config = dict(
    positions='learned',
    beta2=0.95,
    max_grad_norm=3.0,
    sam_rho=0.1,
    max_steps=3400,
    lr_schedule='poly',
)
Rows from block 6, named by matrix and row number. Each number is 500 + 25 x the weight over its row's rms, rounded and kept within 0 to 999. All counts start at 0. Numbers have three digits each. After the name is the row's rms in percent of the matrix's.
# fc2: second MLP down (model.blocks.6.mlp.fc2.weight, 160x640), inputs 0-106
fc2.30 103:512479511501471480469479518515496520493514508478554466488475523498500530479500490546514501538514525491493492457489517561506492497471530500511519545509504484487498511470498490505521498532496478501531540499538507479557513534524505509478510491508500490506505548472453473505475536501535514560500462486446482536474526486486505
fc2.31 098:473522490481556499452503509494501461494501509502474522490519498522524488506504514523502520541481516538482495493484521502526504519517449545477490524501468478481510513500473487448501487469531514531521525484464511462464523500519529481510507481471514520506478469510475531533451513503492528494526517477477500445488455435537490
fc2.32 103:460532521465488510478504473494462498539517494486496446518518452497489503515482516498483508490498471512476532498449447493506504479496550529431496508497503473528511498462512484508526482509460502510486487490501503515495529483472474464504477525512478534510521517485483489540505463512475485513496510486478540502487510487507525
fc2.33 099:468481498491536437539455539516479517508487477509518520473520544499481450469494468518497496537461482484518494487495502534510482463485453515472489498484531508483502516493543532518505445518461476503495457524470479490506542472508499517505529495473488485489500507503541465511470468517472490491520540485550478442481463530441515
fc2.34 097:490528502460447504491550505507553469467483534465532492527485539479492516494493510495510519493502525543459472554517511474527502463505518514514489503490493522503485477516527494540530548494551502473518479462492491474464503483509545548493502498481552494519505539500456521498532544483474504513500522505504498532518490506515469
fc2.35 104:491512499527518499522476536515481484506508502486485454457530504490519527543514478505514487513504517491510496489463499501509491451497512466504525508506552528483478496497510498489530515498522524508453498491529474510471524475539478500519487518494480518520513493505475490543464485509476502487481477477524483481518478483498457
fc2.36 099:465475475520484491503508494506530502479522497507454484485479485537510524487501510444496493523513494495533493492532516512531493517496526508491529501482518511526517515465501523532506469507489504501524483514449529488497545491495477522475543532521503495524529505492524484497479524524511484496480494494457519502508460529534486
fc2.37 095:526502487506523436478515515505527503491517514480461492474493508523463536541521512501484528490480523527507542510491464493499507507506492485498495503496433479496487495492515482512521536523467516475522497462519453538500487466492486482482530504521517489520516495521502500448519495517509473502433491491489474451516512480505537
fc2.38 087:499475512538550482459483463494514524504536512493513444546544512535495491494499550503458534488489486476462491507498495566513434549511515505467485489493478530516526534526474483490471476530487521487526526540499521502491522536490544467483526490520488478496513476516490493514466493517504464517495516491493518463501499506522438
fc2.39 101:494495515537523505500516516534470536503496506547439517493472505559470509502533488481447492480528530502538520507524506478453486530500499506460514503468490454514493453479497509541506481510526471512528509541480507456478482496514491498496471530495534463528496497515528488466517491490529494482490494516485512531515505485504516
fc2.40 097:475522531511451541549514500495479532478518481455539513476495546506505505488517532470504485428525505525529502525442470523498479475508529497503505481530497447511535485467490540504490513480475525499511497489430543555487522534488506467504556526480512484466501491522480452453501500480478499489492511558509475491480489485509548
fc2.41 098:499515493485521513489549457487490531510517490469516531542538532529483463501496500529506510502472512508504531490484523491519483513525494489481453484499526491502539440513487475498500501493458518494552471481471511534522448490490500492525541508499509459502483533490493515499481479538490513525441534453510497505527460518509535
fc2.42 096:509508482476522500476473516495505497521499487454488519488521491508509518521492484481452506533468481499512515468473491519535470499512478479491505517492507491483513469516479558526534493509493507503521486471507531488546495449489456516466464562511454485504507505517508527480442499492512511515534511522537500515491522506491527
fc2.43 092:508496494490523530509480539542493506490511497452484524461503515488491492491506491502489491493544545505524479494543521504488495482494499514535503506508503496514564509493532528477528526503495511500530481519471520464500486462515489498494492500480488504490523467481491524472484527527472508517497523475469505496543505486547528
fc2.44 093:486459479502483524479496510528544514517492517505497518507515485537563464493502530515522478491441529491515525492522450515514532510459546461514539520487493508480541455485491487506513493529495490489474486483481495532520495490549495514496498519474492526483539476476509464513472499475511512509494484479487464498523499458497509
fc2.45 093:525478504506528529514469487506498492510495499498478490519510512461498486511518495531481505473528515479542500481512513525518496488529498478527476506495479538529513508508472527505474472487470479489542545504520497477510487523522550561534477503520452503497461524490442467490490462535473489486513494488472482496484487502518523
fc2.46 105:567464501519505552535547504510484503529504467470501517504525515467497513488538484505477488554498564474489513489485477489475501567511507482486534505499476526548513448490488449476496509541496489506483522537501532554549498512520507483501448506474472529482487482493496490485494521463509525472492511476510502486526500546511513
fc2.47 106:490548514513469527491519514469474485528500496514499534494506524494500514520515468513534477468487505494490540514492500512534525473509508503494505543491460455484485512481480498521524493480503506507487476462466558526508463464490437426484510484498464519517517508521483462519504529520457481482545516461522490467525494500527513
fc2.48 101:495503458505474523490504483485495531501500482492505449521484490488552529480493451436537479536553491464446488527466495503475517523467476470504458497524495467569481519511550515527489498500491498485483477512508484459507488470494494521499488483472495538531521531513526520469509513519484498499497496556515490523495477487489474
fc2.49 097:506514515478477483472512490482509501512483469540498488511508472464504513467508471485487499546537511543517467469483493503528541482461474483532523482547492539524476487537477506509541497500524516515477511479514557532451474482485505499489498463520524498485480518485510503467508472496508515493483486523485520461504478502496502
fc2.50 108:487484494474507463455531524522528511472464545501526506508516483508508510500494476507481495523528490447528511508481478501474489527460507492507509525493488514534550528568512530474497517535496487556472524436474499534438511517527479473508479528493488449524496495481511546494483521471520503477454501503515543526531509479498534
fc2.51 105:519480456521528513488528499509524482505510540463531508489514512462539486469518496529445487492499515486479538540511500502538524523526473479501489537509487481530536500497502477456457522516513516519529491477501461522513508493476533490503455462546480535504513477520500511490516443553498483493505492468541492529545521502512484
fc2.52 098:524515491483486489467527489477487545531473498503520468464518547499491526481473507533539484496481494488473438532515530476484530520473455502529488453527485533464455534546549534501541514457520526540498526519516552532469525513467525515513505497512528515459471476509532522494484506486501498502517528517463509506498507496508481
fc2.53 093:531498518470498484488518475517495495491501482478482498526486495482527526510486492493489481531504518532488447523510491496503478512523491496527463502496495543451525478527486477521468503538454505502508452480494538495480486489519469502528465464513478510477515500481465553531484514483536529532504485588472490464499463494498531
fc2.54 092:498447500502517489478507555480487503516493479503453535530434531498510486492475493468484478511505492483502465492507474493475440484503525518501531493515488486491479509469493530511521533553500502512474483471484487547526469524475495531541516497512519494525531517510484472544502503514497480531539576519493468485511522522485527
fc2.55 104:487505490470509517512529492498498464499513524467475522484502447470538541491526501480511450463485486489533512530500500495541506537481490511503497470490475507507502480467518469499553508457497541444534515487455495505486539482482497480545472499497546547450558500509484490530504546502451547534541511502542502498473482476502489
fc2.56 102:509483486488524473526507558501466491468476495492547492468506468554487456507516490528562497544480504497517525495494515479483551469531441519501492480510508474504484493502506490514518467528548453513499530522477462474469485535513458503517466516549491489533497510525507519529552466529543500472522509525459490505454498529470531
fc2.57 093:499503506511527507480479476482458514494487512481516484528506477490518504487520513502469508427537437510498487511472500508498484489481486487464478491521489525557472502506514495488493474525504488515505525469515482453521492511496471501541517505491497498498501496537484510511495448518487512535501517527490538538507504484497485
fc2.58 099:499497506518501461475503513503497506481485472507485489514477489491543485457500519480492512493505550476495459529505483490540487464514475500494457489510498513524532489506486497453522499475474517520511477533504485503467471445507475530490491491505517510505524498509496524466498528532504482492509496465491511487478520498537480
fc2.59 096:516491460454511513514499480496511480502530509495501485502483534499496533508483523506465515546468530507509492490473434508502501481514524499545476494493508492484526515509508505484506542468536470517445494513527488526521528515477494481483541551451443488520528511497511481482516499492525490539523487498524493528521486491511517
fc2.60 103:458527468525529502512491437508481530476490515485528498496492525442558526524493514459521485488500524469500527497479514527506533448441461468515478481506489505496504517497500507499523521530478458481480506463501548467507508503481532553511457545537486486508561478537535514465502481523563495522481480491493508508513465489515464
fc2.61 093:553480490498516536518530506510523525466482509509451531488490436501504529435466509512480546514547455479476536490515469519494517496483460488461509540475529532496461498470483532482461480489495536506518471536495479473533499529489528445513527518484512509476521499479504516492510489524531478450470479494522504444488501529475477
fc2.62 105:499482520475541510467499478486483468496478486475531465471478503484498491519512502482489481518480432507533514495507499481467523523493483485466512483543509533552478536532541500582513527506460517479509474457465502489525457556518543492553519516552480498451556484477507483481516467521512522463488491461479495504498531509512486
fc2.63 098:493443518507498536499541492500513468501452480455491524543503475485473528568481457476521487470497504513479478522473554485476480464502466515477465520447505504522509448501502518490509468437529542519472490536478446513513499527448517443500512501512496505525502481464452489499480513532517522499513511530486539495454492486496497
fc2.64 095:469459522532529472504523516517528532496549477511509468551513469515460489489495500506511496498477512484541504545496505495488492498475542517509452518526484475512497505481518522512524517505497418509493484496525522467467525474493518504496449481513514494557457512481473503495552496519500474507514473502459471508508499502512498
fc2.65 098:467476480473513482484526485478530515501467507449496499464518523504511536541500463489498488515544469506553490505453494507497446454483539536529542461501473503515454502502500529531494481496533517412495496506480478514507515489503516458479511497516462496498535527500541491515521542503473475518504505538534480496464506507505509
fc2.66 101:474486474468512473492499472503569464479479525488491532529497510465586506467509494538494496465505508488454484475513532506503509461443513517494500466513478518515505475503481521515475496445486482523483485481544519490501543512483551559483486493483519508502486461520516511498481494512513503514522544526477519497474470471486504
fc2.67 102:524498506537487512486514486489454480490494499554484496478530447489504534466515479491487480497436484489515479515470522509511519501521482545499498495452487506503464478499545499482510479494458530515534524504534490513459536553524454520522513502504498447513523470499473550526518487527532500504477536496528472521509497493512470
fc2.68 099:515504524534455495516500557487480540581495462491501516538469502495513489529547447489505483488501448512530528495516484498539489497490439470524500499525464489483510491561477476518512463464516503491505510516488503505462534500467515498476509490508520466480498488491463515510493480508498531487540499483476491488503513495505474
fc2.69 099:481499462467484494464519496503511465512473476485460528549482496515481495470510525520462473538512477499485509494480526499517470493497490511510467479543527483484468488534497465490470510494483551506488521511456529520519479514528494500509461481438554525541505541511533543488490505491512491464474543506514522567473534516474469
fc2.70 101:500521489452482476530493498491466517533464521506521456474475541485547514500512547503457485437540513506462479481461494464503494502503480478475476499517518510490536499525499485492511503486473467492493510530502496508502466518471484550507477487492545516543513456462497494501521486534503516531465505520468520497496544515507521
fc2.71 100:503519473479485493457475464504517526503486502521504477516529477543508501489534512494489532482509518510530540478503523500468496500490508460513528446526499512543474510507437473469526491481527514493443471499471461517535521460490487482496539525518464516530480493532498501485473547498481484497476489477490485520462468506489495
fc2.72 090:544531510475506460463499500489452489557515543527500515469495484536541526536510509532523494491508485545485536487514494505524512465499497478507472448484523491494477496496495526456541516529460492477522503472522522500511530464460473465521516483448514505493525543527512506483536492529505520445482438480514533484529479492468476
fc2.73 104:542486471502494530541521495462502507540481493489448494521466497492443510479462486504515525465514522489520525488518547491494494518472465457466480499468519469493471472505485498507538521518490482485548482493475454471518459503471509454496487483479483492518515490447495462513499513498478494457498496469498481501510457516499548
fc2.74 110:503521493521503520525513511510451521517495459487470489476495468518543492465542500467526499480486529486487482495514465488505531479513508473532515512500494470535503534491526492518532519514491491478531508498441494527460522498512457497519484485514508503481474507505509493481507486481483482535510506553497490475504450489518457
fc2.75 101:455452533478497456491482495465510462478482542488518474533476511520489474476522512498505506492561507481528443464484538442483488498507534510508505494495514461459540492511479434497453502447488495507525489464478485503526504532505485523509463501499553473480479536487527512557494494504514514459501521495492511474477451502466490
fc2.76 095:527486489517533514465512476510475471538512499474457571485520477508446534517484494457516521502511470483547493480489492484514473530480504493505531512493489513484488444513476503476477534455532490515532495475494474510464515492469504472568458513483475484471512503555501417474502461477470489460517517490535486504534479547497533
fc2.77 107:483519513508498435489470537502496497494494499559524516525504510523488472511478525477474519496510495468509470469478467511481469498475477463519512498496500502491478450489493468493463501524489490477490487450467468471522469500499544528488495472528498504498530517508500505498485521506525487509465509471510517497495503463489503
fc2.78 098:505520489458534505475487510492462505477490503495516495495519516500457506500528502539517535463458506533465507506509499498541487503494502488512536531473520460511505466471484518519544491450494487491528503529496483438478533558534505485515509477499537487487504518526487469487468505498463462460464489516478509524494484536517500
fc2.79 103:510497508460509517511519465525527503538479463462455509480468504520507500517501471540457548502498494483485545557500514510519493466532490501464501523474478508505495521473529477490459512494514527501541481497504472503478509567480503555556500465516508493468485501473532537514514502499459532537482504524497498492491474529519510
fc2.80 102:523488462502536493487514519494508542498461548487497521453479519503508513492521490468468531507457522484468512478519496510511550471453556529530447536487496538520502520452473519493481464519533485509505471517444493513512467489456548499529493500492520475494511512526518482507503494535484500508516499498496502516474444522561497
fc2.81 104:455509505523547487516527491530538478474497496469472481519504483497497481500480464500516523509450497484496533502469533489547467519502517535517517559514506504526522492493489517484464540485500496502481535503491533498454531461501492452483497480474472537526501471502487545545516517527498485499508476532494521435479476481497508
fc2.82 098:472469515479522497494526528507527485507480518487497538487543470463537486480561498541484549465517483475527514552517497476539516559492502537497472474516484503509506467553500494526486447474465540487504459514484521528536467494545547488552504466468474512483498511541534490500493500516519512524526493525510499514498501536535519
fc2.83 103:515550508528521475495498505516502507520505468518509473474494482549548527534505549522489517525495508479496549502488480530503536544528490471491529510423490494508506470519525478517459504524531493499515513495482526489463505485516459510506516502479486487538487504489518514453504458506512504501520477532454472475523511493497515
fc2.84 102:484482499539566491512517482533495487482532501557507456497532494523490516468478509542527486475472506512473504515514486528432497494516521505505485518471507506510518515453491482495536519498506492471498544516519534498574488528512464493455492452492500546526490539504490514483521518501491464491544451528413506516460475501482586
fc2.85 101:492483500482515461513481537510504480520523524478473506511531497514457504527512507460497461508484530550489539513518484506538499504522513512485475473516511503537487468496507514517522514511479555481465485419453502520505542521491496491479511535533546478494480469494479482471490469467486452533531512471485508510493491566478481
fc2.86 103:456496500475504490498505485504501492507521495450544499473491492436497509532509509528503520455447552479525519498480525557524478490511484507519482480513506501511486466504504488512504514541480468491493487523501489506489466502497527459501503465470491513488488454483494455487514472492544455516540501513490505426516520505496485
fc2.87 101:468455501505496503504484505499518501528518494504513518497503503502528481502509541483499501468462491523505542473522464515515547483498561487523498503513475548516528470492446498498489499481477502543494454520509513537496482464540493454543472533503451497489471497497504458440467457467504523495483469486506492474542518463494513
fc2.88 108:453509484478489484501444536506483504492477510512490524479512470492476488510471489492493491508508485468501491505471499493500495535514494543471501494537515534495502476504521511500501497490491509546509485549516509495487484451466552504528519503550536504503480507486493485478438499487524540547455500504499485467508509488478499
fc2.89 102:501501515520487499452486476494487500478511517515520493487513553507479518517492513515512485465538520478510501515544508496421497485507492516480516436510468481496488537469495530506500473507501542546545471513453501535529471508487481480498509507529516488446513510486464494487489495525517474531479540501529494508473544497473492
fc2.90 102:499478505518521519518484502520482523516460450470536536524489489508488461515518476499495435435501541507514476498487474508481487528515462503480493535519472504511502455462498470494504480481459476494489514504456474458490541515508452488520486513521496497504522481499516532479511497503490501508491502478508492454422451486482467
fc2.91 102:500491518540521465497493488479470522516463521503525492531494491532520476502499537457495495488543463519465484540480517509520480527495460480503493481506496481507504479510500505494485492506480493499462477478523584501504490417475452470491536482497486488506490489485508528460533490508511534487475493495499509516501540476513466
fc2.92 101:520479500501489511516485488492517492515487496492485487489475504491572490514542497466510496476531524485515491481520470479457507477506504478520497519481478507469510516469493469577519545496514509487495510441434528436485474460525497528466511552483478480524491515491474505495503500506486513520491477526510451480497499538507501
fc2.93 103:524522464506473507472505490513477465517486495507488536559527462467490442500516539489445494547473488519470513446503543516514542499468467464507521505506510479526487504526492517537519540452498488499486482455510519461518533444471496493488550501493490524534488458534524515495448441483523505552516511482527540480549497451560512
fc2.94 107:489497521476471524479504490507458549491468475456477496528502498482497469478528527491490481476504457479513546518482447480522521449513471491509504476489508483547551527504537491497571491533474523533539483504507467477513493487508451521521492496502461466517551487508504483480484496484488495511472445510494488498527459495479479
fc2.95 102:524482447470505502428489485530506463483508492478537475467513552475485481564478497506459539542406497493487480532469517523492504474498499491466499524473469475533469504506528478503505490536430525467532479515518535482484483520505527502422508502519494494508485501461531451500477495473513511465498485495500476507496494528491503
fc2.96 096:550498492470523429487508508506514501481493477495551509511474502461549475515481503478522515501502522453449476527507499516505520454529497533523500506480487499512489448513498513514494458499466505484477475494530474436499530502528445498528494481520440490457515479516505496503467497493472498516530497499528489503459474492505488
fc2.97 104:513545475525512553477507511492464475506514502541507499515501517500523486557490532479546446515539486497490502467447474501500549523516454504506521519473539534508493495493516500513520492499535505517498498580469500511495536500530495528498446470467526511522494454480478519559538523526481502477508520546500547514491524487464464
fc2.98 104:532508514522484514521509547493459479520495486446475491487503464494511495474494517498547528515521526490526489506490506485521506505530498504513458485495507473490517491478469461500557487504500451471441507439530544493501508478501480463471492459502517488507475522491515488469567528471528494490494514513515477509547505506492463
fc2.99 105:534485528513466503527484494528464487501506537469538519492457477532531537507539512518507514513492549481474521499512497485484525464506531472528476476488519490532515532488537492541518504480489516506516459533553522541499463535504535531518518507508523491514511549541507460523511456528457506501532526552524473469465494486464465
fc2.100 096:517455508504491531480478520500481515504521530464525522477540497515501453507486489505454480492500566510478514477458501490504550538538530493530506521522491505466523474496487521494500522496500553475510509466538491471488515518488506484525470514519506495479420483498472478493500505536457477462507528467483503487506462523544465
fc2.101 095:495516510450519480484505482481488479513518493529474548536512501439518473521538477509509517494489517466476520484501472508541509511490479512497524484488531499495541481530507544516519485522530507488514495474509492472526530524494488522544537516503544507553506510509472487510506495491503503518527520548530489483479444516477496
fc2.102 101:508523501529496458551527476511498518514505477449456503521499464546492487503517540455443516553468467483511526506479458487502489491521500527539469469512508505509505515544509454450487460469526478568484468545490520478436468445544513518537478542492521497492486507493501511482483467518511473504503516511528529454500466483492491
fc2.103 100:518485518507510479496506527501473542479462505549510543479483486514512503515475504477462503466477566500473506521474510483495533481504486492510500508517474518542491499504515531483508530463473505502456562513495456511517493511480469458490538481496436477547476460509521492450499492535505506509519463481469521529526562504494496
fc2.104 102:446481506538471523469532538491461511528521505461505477540515488509478472513522499477510520469560526505520486492468496489498467517504503522454496510489480480522479476516534506454474493503474475515483488486518479463490541522501493465501461480481510509522502494489466479493489534504493507454496504462483503505455531491508514
fc2.105 100:484485500510516499510489471553510455517477500473487490532506455508481491535466527466482451530481501516523508504485503495464504514502486474483495482477484482513517461539467487513523544487500491488511526476496561485538478478488491495466501488485518506501466477489494489508523438504522491481515519497481465504511497505552499
fc2.106 098:492534481496501489519491445501495507502485487523470525503492455469531497495509480499487517487509489502477501503490535503527459533517508512505496538506504526494499523507462486444515531526523456519456538470445512514480542478537485539528505532505506532474520503522474503520558563492511517510456477473487533473496513497501505
fc2.107 100:495518507501526495523505523482514533502512509559487558497521435475472466514492471519532505563494508524506475512528498547476498455463453529480489517524525505514486506492521555476480471526487521537491513459482524482516513493504459467470509523475487535508495484501491496496512494524468482478480524492470508488504512499444507
fc2.108 103:471536494500495466476486491536498462511506509486534532532491468514524480484468493579503486521508568477558454522544452493514464551524536509464471529487555471523502508480482490470529505500481516504493495505524487480533509518518482466523474477507483460470542501495490531572475526521546494530502492493528487525463531510493500
fc2.109 100:528499451524456525508481509499505476494521493466483522549462519522497483450482489522492486560469454502515529531556479464503486520518493477490503528486456502496498488490476467485485552490467493518494502487517517535515470520516528483515511505485437519433491507486509477508437509467494510501452514450510498447540495491541487
fc2.110 103:511570481490487468522493523500459547513511503505493489478461496542502546503484509490489470468475486520472475494528461498504494494480516505517496505531527518542518503479494499458492473489540485487507521545524491508524482473486480517505517447459508509484456492500539488505548511501500496492520494562517470527500470519476462
fc2.111 099:476473484515469536531487486490490525486490478530497499518519517517496517459509521525490518525547502487499508512507470502517479488511535484502554500471525525499517519494506469524474516494546466525529525505520524482430486490469507492498463500509473457536432495495471457535481497482536514482512492519503492507486503512481465
fc2.112 094:514507477510488497526502535492487474499497515512474515477511501486490493521460471495488499505488490525515506491461478492558503482505515508451471571506533498533507498493487529532534521470520533503541476484510448477514521501505475565477486497566521520539489511511504485538496484473495506502507505481528528491485527504491508
fc2.113 093:518503503517514434563487528480485490476469511503496454481510504523532488496519512552496471517483488505512513495507509457483467509509524519500504487447509510503524510501504531467515460460542532510503482452504510502464526550458488518542477532486487472565514499483534516502486499504482512536490534460502515505499472520507501
fc2.114 097:514466465493523491518508460504494483517487477528506516502529506471509534473523489471515526517536487529540493535536502529490512485466481456508511487520490523511514470518552504514490500550474511494528482460522472511529466488538530463509459527520511516494581446480489498512514500536495451503480533476510511475544513516536507
fc2.115 100:478493491486526526524508539518522495499489501527531499507518510488533508484514479517523494473516526485496548524498520466551494498474502480518498501474498500512476494487460486508506540525525546461482470470528467476525481492497535500466538496509532488492495519508529523504545478479471480527503489487539487521493526501527505
fc2.116 103:519539544498528514523499486533506483476495502513498544536519473516506495527496515491472468544472548501489492472528524520545528506481486528529509509522501473490481457489478496472509514511490488476494491565463557441531530499517467469545520525438496464475511475442491540513505510481488464516488502501462522483505503485489467
fc2.117 091:534489484515527437505520456515509502473469523483546486463508519524487450537549455529506500489527482493495552514519501539514496512484539516525477517473507505491513489477520527471510433531510485497547506523481501497537556484553506467462476519542466522511535503514511513539475510486480499520532481540506481480489516511452494
fc2.118 095:539483505519526522486461485492474496478499499480485551534470478485530475505500515504492494468536463505466470476486526526527502493529510432485496509476540552510474500482520465466498492512475495508520516476517481488493492479483493525505518510491527516493510456494500506514507480488545553538496484525495490552508531490471498
fc2.119 104:531468509512507523501511508457451546498516499511515502487487489449525484475522525488482461495515494530492508506519445466509475505468480532478485481523454528501514475523477507526512510488506532485531502490502488505474442485469505513483463520513533531498501475482502512472524521508504548508479478480494496489482494485494505
fc2.120 096:510509493464487490481491511489513490518552490522540475485494471569526503498480515491489482489459512507516497519542514491503518491515483485479472513483479492549485459466477453489508545463497474480502517532478497474446493490461548530465494533539490549494508496491512439467490528462522515523513473473531484515522528533488496
fc2.121 093:515519527506505496487521501512498477507512505473476501505510497494501508496464532514492488504509485513505485503482498539481489496498448523516524515513525492471493490486504497436479524494502510455472464497507455497478511553486478535515492466479539526465513495438519502526527476496478491493504490488494508490512496536480477
fc2.122 105:480476468502506482474533480508522488482470497491528544480532547492481504523447452518508536453522539509481535494457512479525540564519504570506508500474526548489491494502499471467473490481523519558495534541509504522548496468492442511492475493499485509527498520532536484518527530459484476503552530497518504510514487487489509
fc2.123 101:508500512496523481507515512478505454486500515521449516441546484461514451477500489461483520487439508518478529529497525475503518502483507549530481513537426472514495478537509464547507492464475571526491527477527497538519477501494503499546482554538537512452499498504531478493477488486525484511490504488526491494481522467499475
fc2.124 104:509486516511477489500520508514478504500490477495502496501524495514542518528489471501515505529525497520479491498465493526501495470524484473469462482493512532505501531534478507522521509529489527504469521464508519511493525477480522490480500511499523457527456520516501505490511480513461505515497483502501503493475500486496523
fc2.125 096:533510513527515515502457487497519528504488450483519480466504487504499503538486509472526491505458491508495434498487496496490508490555450486463492520446519517451520490511483473492489498507525550470490495492465462504479530517530496502531465544514493475519474523536512527528477464485494499508465520527510464484473498491498514
fc2.126 100:557485510479495503487488511524529516495452518494543500541475447507512525541533492506517513484516543492464536501524509506509482460542462504454495466464488548528474496499499452500504473510445509504441480494494449494436483556480443514515533526493524474491502460487496533537510546499473535512489520501492491536515520470466526
fc2.127 102:510474492508517531485494510517483504486494546538503474521510488520545525510504504472499496460491536499512479508490529456515463512505545483501516494508495497526529534489488466514565534479458466498506503470507481527488489564532484537485491453470508474467462502480499485497477538487525539492537486509489493509481496516519516
fc2.128 096:488520515502484500497525549490529526497493544514518509504508508529513490503543485507534512571507486475515431509503560496472517489502484498489509510483485540531495444465541546484493513486491520532493514520546489500495505470496553507507507495505513483496465527519491513516480517525466537509513512475512504526485523522510495
fc2.129 094:551448441500504521513510514492540490490486504502495495483521496473520450530485521508493514502511511486488489497498489477504479492479518497538472540554481550585469484483507501520518478524538495513436475486492514516531490482564453481484493489503480514522486513504473480453491482520532477520490522471490486472534535542508537
fc2.130 109:493492525477479493455493502487498480490536487512445524523481501469551551457505463509474500509463519484509485491476502470468559541470464526539500486521480480515497491496491475523500519453473525522454485508552506463461473530538526465525501488440461484483499533475516465442468493496515514491470512458509514491512509482491449
fc2.131 104:492481500502544488501503461534494468484452527498508499519502490499549505520506494533516491452499560512475515464483535544466467469510518491451469423464469493490489522517528464477495539500460531551474462478542529512481504525467546457516474506508466504552483528479517535474510479515495512508504479507498476521486501520486491
fc2.132 097:483495497501520510537495503534508519491486529557502483528475452487538466455478477502499498501512461495571485487464539487531499535497520486480511488463476476534547512465519466530472510495457517523524510549523508512465465494485526511520486503491510492512526509502485507522490457473535524501479554545469537461480467500515492
fc2.133 097:465484467466530448517474537500492513471499464489511519540510465486481515532494518525514476462495498469478486538489511454461478502516499474480491479496502510530468488489475509484464484489497509524475546474456521559531499533531523525540500539519496468504494509496431536479510529469499470544476490521500484498513522487494511
fc2.134 104:498498515502518486519509480506479493482510490527491524488484517516510497470475522519488517476526491475493474481534465533523475504517528512494521468486494505449501507512468510510456491490510505490507449523494481488514520477453533459513522516541542543392511453520506501481503481521467472484505499502494509500565473501507521
fc2.135 097:523515511543495496508516508471487515495528532500520462542488549522539514520505531485506515484512545493490506562487490469500474509520507555508537533508465483505487510467513504509481489478498496481483460523512488519501543502538501493500453493536514493493434497503512496482483509502503504515505513506488485502492476516525525
fc2.136 106:486508514507496512464502436524479491550507490521529493517482505489524482503495484542477474454514479480482547504495489478511479467543525479453543470509494518468498493506490506532488482527464482467472551516474517517496492505474505481485541488455498538510524473516496505493523532513528518493512516479516492511491417499478546
fc2.137 103:530520534515501537511466527494500517527487500554541528508510574511528501528499489511516500460501524511512498480523520538516522525510508494497491468493509506518477494503520484470510520514460497475567480498493504465485488513488549535508506524552525518493522533484504491507521518448520505578501475516514504507549491453505524
fc2.138 092:504529512433474503510459475494486508529516525540515505477492508492482463514483500528505481500534511523518486474472507544446481521507473494549544497526496490475528483498492527496482498487491523505551492488502490486507471545550475521470491519530448462502509491519496504567508493499481493475445487502491487459516480507493524
fc2.139 096:470483492503496521477509495509506497501528508447495510486481522494478489533491486533461498523511485503482454490521478482528528514494484497508481484499504497483499473480514539474467517519510470489522502531479463498484477452488452495476509515554484508502521497504520436509467506505519507515507506508541495492461481502488503
fc2.140 100:449530497486519490497501532492496477505458493508540478504507444535536504489487476516509495478469510514549499557522538463512552526497476516541480494495491525548493578492514496485487533464462468551516519513484503518497497489534497499500476483516489528455498530485490502502496517521521516555497451492470500518510494484482515
fc2.141 105:515500482494474498474487483554479527509456553528510477513468465485519503470508514483541493538546534524525517480483513534484497490500497469510538502470492488501498489472489512537502490510486489498500535489517477434524486479474468472490505486475473486525487534484522415484486502511549489475496489467479459492525502474499525
fc2.142 101:501476525488511510521464506462517551543483530510486497501482438484506469522486525485523528500503491491471482507477529486499491473550489491473465511478520481506497545523469472522520450502531521497457466453484514485504483470515439461506500484527450522548453485504482491525489492499495533517516517520489516491535521482502484
fc2.143 101:507484495517451488515490534520483494492485482514528496452472509525481522477493467446443461480517466504489505486506526481492514486515529509497476469529481524502506477462521512458541486493460513487484518506550471541521511510487503463432535498528510531477520495503534480532487481460458510483512543477492472514544512506506529
fc2.144 103:518466495495470483491513555521483524514488519488489521492459516510517490470515468486499507522496464507474492480499515503497552515497552465525469520495519492515530509489477484486513518487490471490549451484468502471507466512512482551498504469495475509513527492512504513457516508494517513507544479523525441513470497502487437
fc2.145 106:470520499492497486486501502511492498510485514522511497490514537530461450517505528526532489491489526512520474502524527485475543505464513498461523513513485505571501502542473460530512497523463503483505503481541540451517453512516528489470459462492509474492515492511537494508427494537478498479518498508476534480481507515502529
fc2.146 103:516440516492533470479489556483467505470496535482529507537502533510451469489488491525500485461497519480459506469561493486490506482554498508540512506502504483474467495495460507521492500500513507479488484526511487525508519448488519478522528501520542485540492491534483522505467511513479472525556508475540501469485553513466493
fc2.147 105:511458512528535531448489529501526493486486461463512510475525499513473470485531509502461481544500525494471472483524515498465494450514482489518491498508500484512484477478518504546507496482569503455507493475525494490481471474466499540515496503489525511460497509511460496523523439484467503513515503526487496461518488516507453
fc2.148 098:502532494467516493560485519466492512497483491485495505454488505472518487500513536482487501565512505497518501479491497535502511504473497475516513495491526503467485518505489496507502502475513497437510443430484476456475520471498520499502469451511467486454506527502539516439456515456525493511480482505536479526496483535500497
fc2.149 096:486522516453486473480505489493513542457508523474469462496479542454469496459501515508534447487475535525517527509486542537486512528508444506481529488533505513454515500465509535497516522470503447517466437515528501449520502521486434527485524492473497479517513472491522478533487440490485515465494515520493527495500492455478531
fc2.150 099:545529510509517425484565499508533469487481467537491490464503537568460529450503463526490494471530494457496474495480508535501529485499503526549532497515504525523484489514468453543466502459470522493501488494509506508510491507476488507497491492507508479514543497491498537534471461510473527502501498513504507560527521488488462
fc2.151 092:495503506501554541491515549520513507506502471508454504514502486460434492531501464495545499536479510520448538535483501561493501503484512527520507511514501493487461515508512502540528442502545510453476488506483464504504517533463505505494525529459484473468513531508494504519491484504496532491519490474486529479519520479508441
fc2.152 098:495437484517468490509499463485513517488504487502483477536488524513479488533493541494470517476482493507476475481532499496508488512458513478487545518498526522488528536529495500516507469499490503514495492523524482463495496483524492515491511509484477493506523519514517577503499477525527479518525526496538507515436501493487496
fc2.153 104:501474493515469539506497478502529537526534496496543518491504541485445486508507497471493492509548519503451492517485507564520501519508543524497455511506521530446528489510478501496463555526509482485510498511495520510526492485512543521487522503482502484508465540513484487477517529535479499451519510464523472472466463512526519